A small sound classifier, trained from scratch: width 256, held-out accuracy 99%.
Rows from block 2 of a small sound classifier, named by matrix and row number. Rows with one number belong to one neuron. Each number is 128 + 24 x the weight over its row's rms, rounded and kept within 0 to 255. All counts start at 0. Numbers have three digits each. After the name is the row's rms in percent of the matrix's.
After each neuron's rows are labels from the 100 clips, of 14976, where the neuron reaches its largest size: "responds to" is what is common among them. Only what is clearly more common there than usual is listed. The data: read English sentences (LibriTTS-R).
# gate: second MLP gate (model.blocks.2.mlp.gate.weight, 1024x256), inputs 128-255
# fc1: second MLP up (model.blocks.2.mlp.fc1.weight, 1024x256), inputs 128-255
# fc2: second MLP down (model.blocks.2.mlp.fc2.weight, 256x1024, transposed), outputs 128-255

gate.757 095:136162141153126112113170110110104152068118115137152144113132147083082130119122108103152144125155157105183114128136165165100134168119143140119123124121104131121177126095105138140113143097150144080149147094119105134152121167098109154106138138084136105118089136139118131124142090058119082131111111143090156126100178075143134127148081127166112134146165118161153108088109116145119144163150
fc1.757 089:124132176142121129124148095083124128098145081117165125136127116168178190126124122166159172146118121105147107127112094125087141150135101135133133080120157121138136109143102154152126128100132120168153117145166180076118157099137101144089121098079117155183109108153130156135149118082118127110118119119134136128088119128147143120148132132121133182157158113135122142102128070135130156155132
fc2.757 095:117135164121079100107096147113140155126149084121117141126123125139155098140124127156120131134091084140159118062117119149099163170141133157118112114100113135154115093123148109105136137132106118134100102138136136143142125130135139119119125136101156136109150131104156117124138136121078121152137083151137129110079118114071117143103118130101163139111151134107169123109133153141081145145107
responds to: voice: female

gate.274 126:126128151112145165130117101088118128131128132122104116114102113140133149159093162167102116105133088180161076115127102158114170142097126106119116146100127149124111121162163132152181148132156135157091147118071153095132121075148119178129135135139133119125132141135138091134123104116151107112107091135119133113146118150121073147150109163106146121148125111109132120153137157143083118101133
fc1.274 124:146098123120138125140117117122138133149123119138111107116132139119147102133094126136110121135129132195101050130120123139102177127139116120109165117117108095105097093155195149148180118149090129159141103161120134138052095147112126154136111149151126134106143111156098129150111091086139141112149102143144135180105093119134133104146120188152125166159102116117111126107117122141131122155135
fc2.274 108:078167153151139128161158117133161118123114136116147154142130139106152151121104170153158136111160156131089133132120125109137107116076113077131149136162138140116146140115116139114158088109122106146130153087148111118157125102113120140146126154140155128144104147129144142160132092086129119142152098129146164098142123127113118095163127146126155098134107110122143135122118145134126145107132
responds to: voice: female

gate.671 072:117088164080104075122135146142114116113137072103137146135091119131121119129138143105144113167152120139124141123121175130135144135138097170117114146132112149164070145138143137097119127179120126169139083115132056081159147149159098133152122120107130147103131124148130084151132096155128144109131097136120161121177126160151114149108134097092129123126092114122108112115103128144100142139157
fc1.671 074:125162076146104134144112183145162134196120162098176108141110097094179157125134122109103171153157142124099116084092158127127109118136146151138111091136129146063173136132113115100162125084125098088134172141143138143109123139144175122104143160142140091127127118132127101113093132152120142116101159106155094115148109099138110122160111135158130106136142134133099147120166150089180131144109
fc2.671 074:155100150075102110141088094115146171175116158157132132147100115084104135116109126107124147153139121122139132120145128158108131155096139135135137117089141145107138099132160133093129127148154143125154147136148134154107105137114168173099182169155153095127091139126107102105093125132192174132139122109135132099113094157156100135109111146134136080128113092157121116134132107095121178129117
responds to: voice: male

gate.658 115:095120140162178126103197104117155134125154157136149105116105127105168144154113136141113159131136092167135103144122148108112074181160135125135124163136115128155105146131091144129109163184148094140154104113168114141116121138087125145164130174134157140121133108191136136113104113112098114106086137126137118110108125081131128109152115166119138128098172117119130130084100135141116135150108
fc1.658 115:118132113139113118103118137151132159151139159122205129131112105121194147122156145092121128137102117136133139102137166129106142167132140123081102151104098077148141180161123112122100152152121114118114164144097155128130076131131137116101128142127131114140100139169143103103131100160105099092105100133112128090157157126105136128170158135135169091116146131086124102120124135145106170120076
fc2.658 097:139104143118129114141120165130158104084079119136123117134092113130125139107097132086141117130150121132133113125146157134147126126153131115105139138097112149131175106148180120092157120170142137146108175080112126146117129134123176165124134124120132141117097104171110106122137071148113149150123119113124152099120110103090082161143111153116107150122156128094142089131125143152114159112096
responds to: voice: male

gate.462 102:170155095135181129100109126169147109138099161096093095141138132130115115125059108150121133117151141133086132152117117125127133139105133109153116159160122116114141143147139121106124120154105084116152118134069167145122133155169145135136123159082141115161089158154126133147156075089108132133102097127110120115170129139134107144148108153183133127166176080134090091128128140111154118157112
fc1.462 092:134151091125124109144088153148151112149135148125124121113154083116079098128141138139167124126133156166054157133151161111126123167133138120134122101157116111126098147075158169094132149093128103111154124110134157161117143143094136097131071130105128127143161113160101162148134096162143144091170106109118079140119122131129118130158095166124141097134099144143091113126121127090114141074136
fc2.462 094:170141082112095102144120119117144133119079075134135160126140090115114146153093137107123127113146136127180175150142162140119092112119125140154123152103112169122164157096165103145114134144150138150123180166135110114136128141106125167111127084151126118136187118143151118129140086139112111137139109131099143110100117129102130131072150175133102127110128053129134108114162158111101106099158
responds to: voice: female

gate.46 154:182081150118172120126149132112123156123113135102127126127152071109140132166107152127116088126076090056119104117111177183135084118099090115122100153146154093146140184120128078147132147171143132093138118135104119137168113147110142166163096176142152157118125131168123117157179123142136166137124152126164136110126158132134114113100101096149098110104093133154072115160120115111136133119103
fc1.46 127:136102123111140076137144174121166129134110099137116166115190071122144122127152148097111120084107134126102156120122153139122125150092132107136082144100142155114110122162105144095171149164113165107117153123133099139135107113109153153152097116119119160098131118097124123148116146154174166143127141168135151099146120162149157116098114139159129085114142169159101104130157162092127122139106
fc2.46 139:132097094092147114121157175144114130103112146134129090120146114144105132140111137100117162113133139139176132128131152131142113171164118133098137096175156158132116141079116127162157129150082095106094154111111163165118110126084127147134143126075120161163101140121114127110139103133201122104130082157117139102139144108136137149159123113154169134127176099164099123142142118124125148100117
responds to: voice: male

gate.691 196:122143130153157080105151108133098156124095111104096115141105142130133103098150121120137114055133167124121161115098119104106149123121093131194138127139131086133154103159160147151133119121103166111125120080111122101109126131125148144123094127098127147118151129170118170120116132113110146183098116118154116112152117132139142106161108090077110158124143123168096129133120128081110158131113
fc1.691 190:138106158146127095102146135125130153098125120107125120131120184124101097141138107126101134084106156138134172112123142116104129139147092150159163110142135096139165094135129144156149109115137153105142103099155166089092122143119162125145105125122116116115171144141108170138127130081093152180116119121163146141111140143129111114146103115090143125128172105168093145157134137115084140181126
fc2.691 212:111155110130104174159136158105155135135108127135163110113132171098118108141116123115105153196096107110135082155131136157120134105151121140128098125099086151121100176111131119162112132129137104111128110166123126120143112117161114061118116171144113127161142161115138115151117133163110153083127170177102109155155108118155107125118152154184127113142128143097125124120140112142138101099150
responds to: voice: female

gate.628 105:149156110088181151146118126103136095118117070108104139121134118125104125134065141134143121107152140157142099160129148112111157112125144098159115117136105168074122142121154143106133132149105095109157115115135108132170079094079089165133094175144127171128112101145105125111121112097153125131155129120140142094162165100134135177148118136157104100136119128154117112165117102116116122125148
fc1.628 088:105144138105080150065110089135156103140146109150120117133125132115117120109106110126153129147138156146111174131121107112154113124159154121109127163129119128168116139126107116140147154100154147119129185105151128110149126091132112119110148094108113118156118097137137151107100189121155116138150097104139185129144096123115082125127103141129106168133096131089147155134116135103140156114152
fc2.628 090:125099133111136188094111127114129124109132113160150164121126135161115145111160136117129085148127081101136161152106114163109136129069110156090126101155135152115111115125135105134157117105119128144101155112135156162145112144158143139124123116068133100124093126158103113110106149123139136128146078137115129152085127115114116108126116158120112119116148156155145168136172129104116158141113
responds to: voice: female

gate.69 086:090121091104109086138181126130101106119112168092101117114120118132082111134110126142107125100151096129147145138127111138117105157137141147131115116107163164143117109098136086133152106182150115116112141157153137114092093121154115132108138119145167112180111132147106114139159119133132111164111146120143128159121136086121118130177137115111109140171163130139087102148132081171132107151131
fc1.69 087:106097101089113141148073112134130112134135117140129108138125154143148131133118080136144079135177107149113154084136133128091154116141144123150147124118173176114138127161121165112127135102126152162105138125110107134110132121121121136168122113096144142103165097134118144139077092132155120092143111079109123103142132069120137128135095135130129121135110124124159186135163117126123120117127
fc2.69 079:145146104137147128117126117157123124085185158109137102100116126163108128107110141116103138155123103107095165127162116110112138120118164166135098142145139143116088160119159144107127127109132153127117089110151116112131166131139137104146082102147180131082135152138117135132121186136178121121102151060112114121115111148134183116105142099115148101155099118108143133133132115108119119105104
responds to: voice: female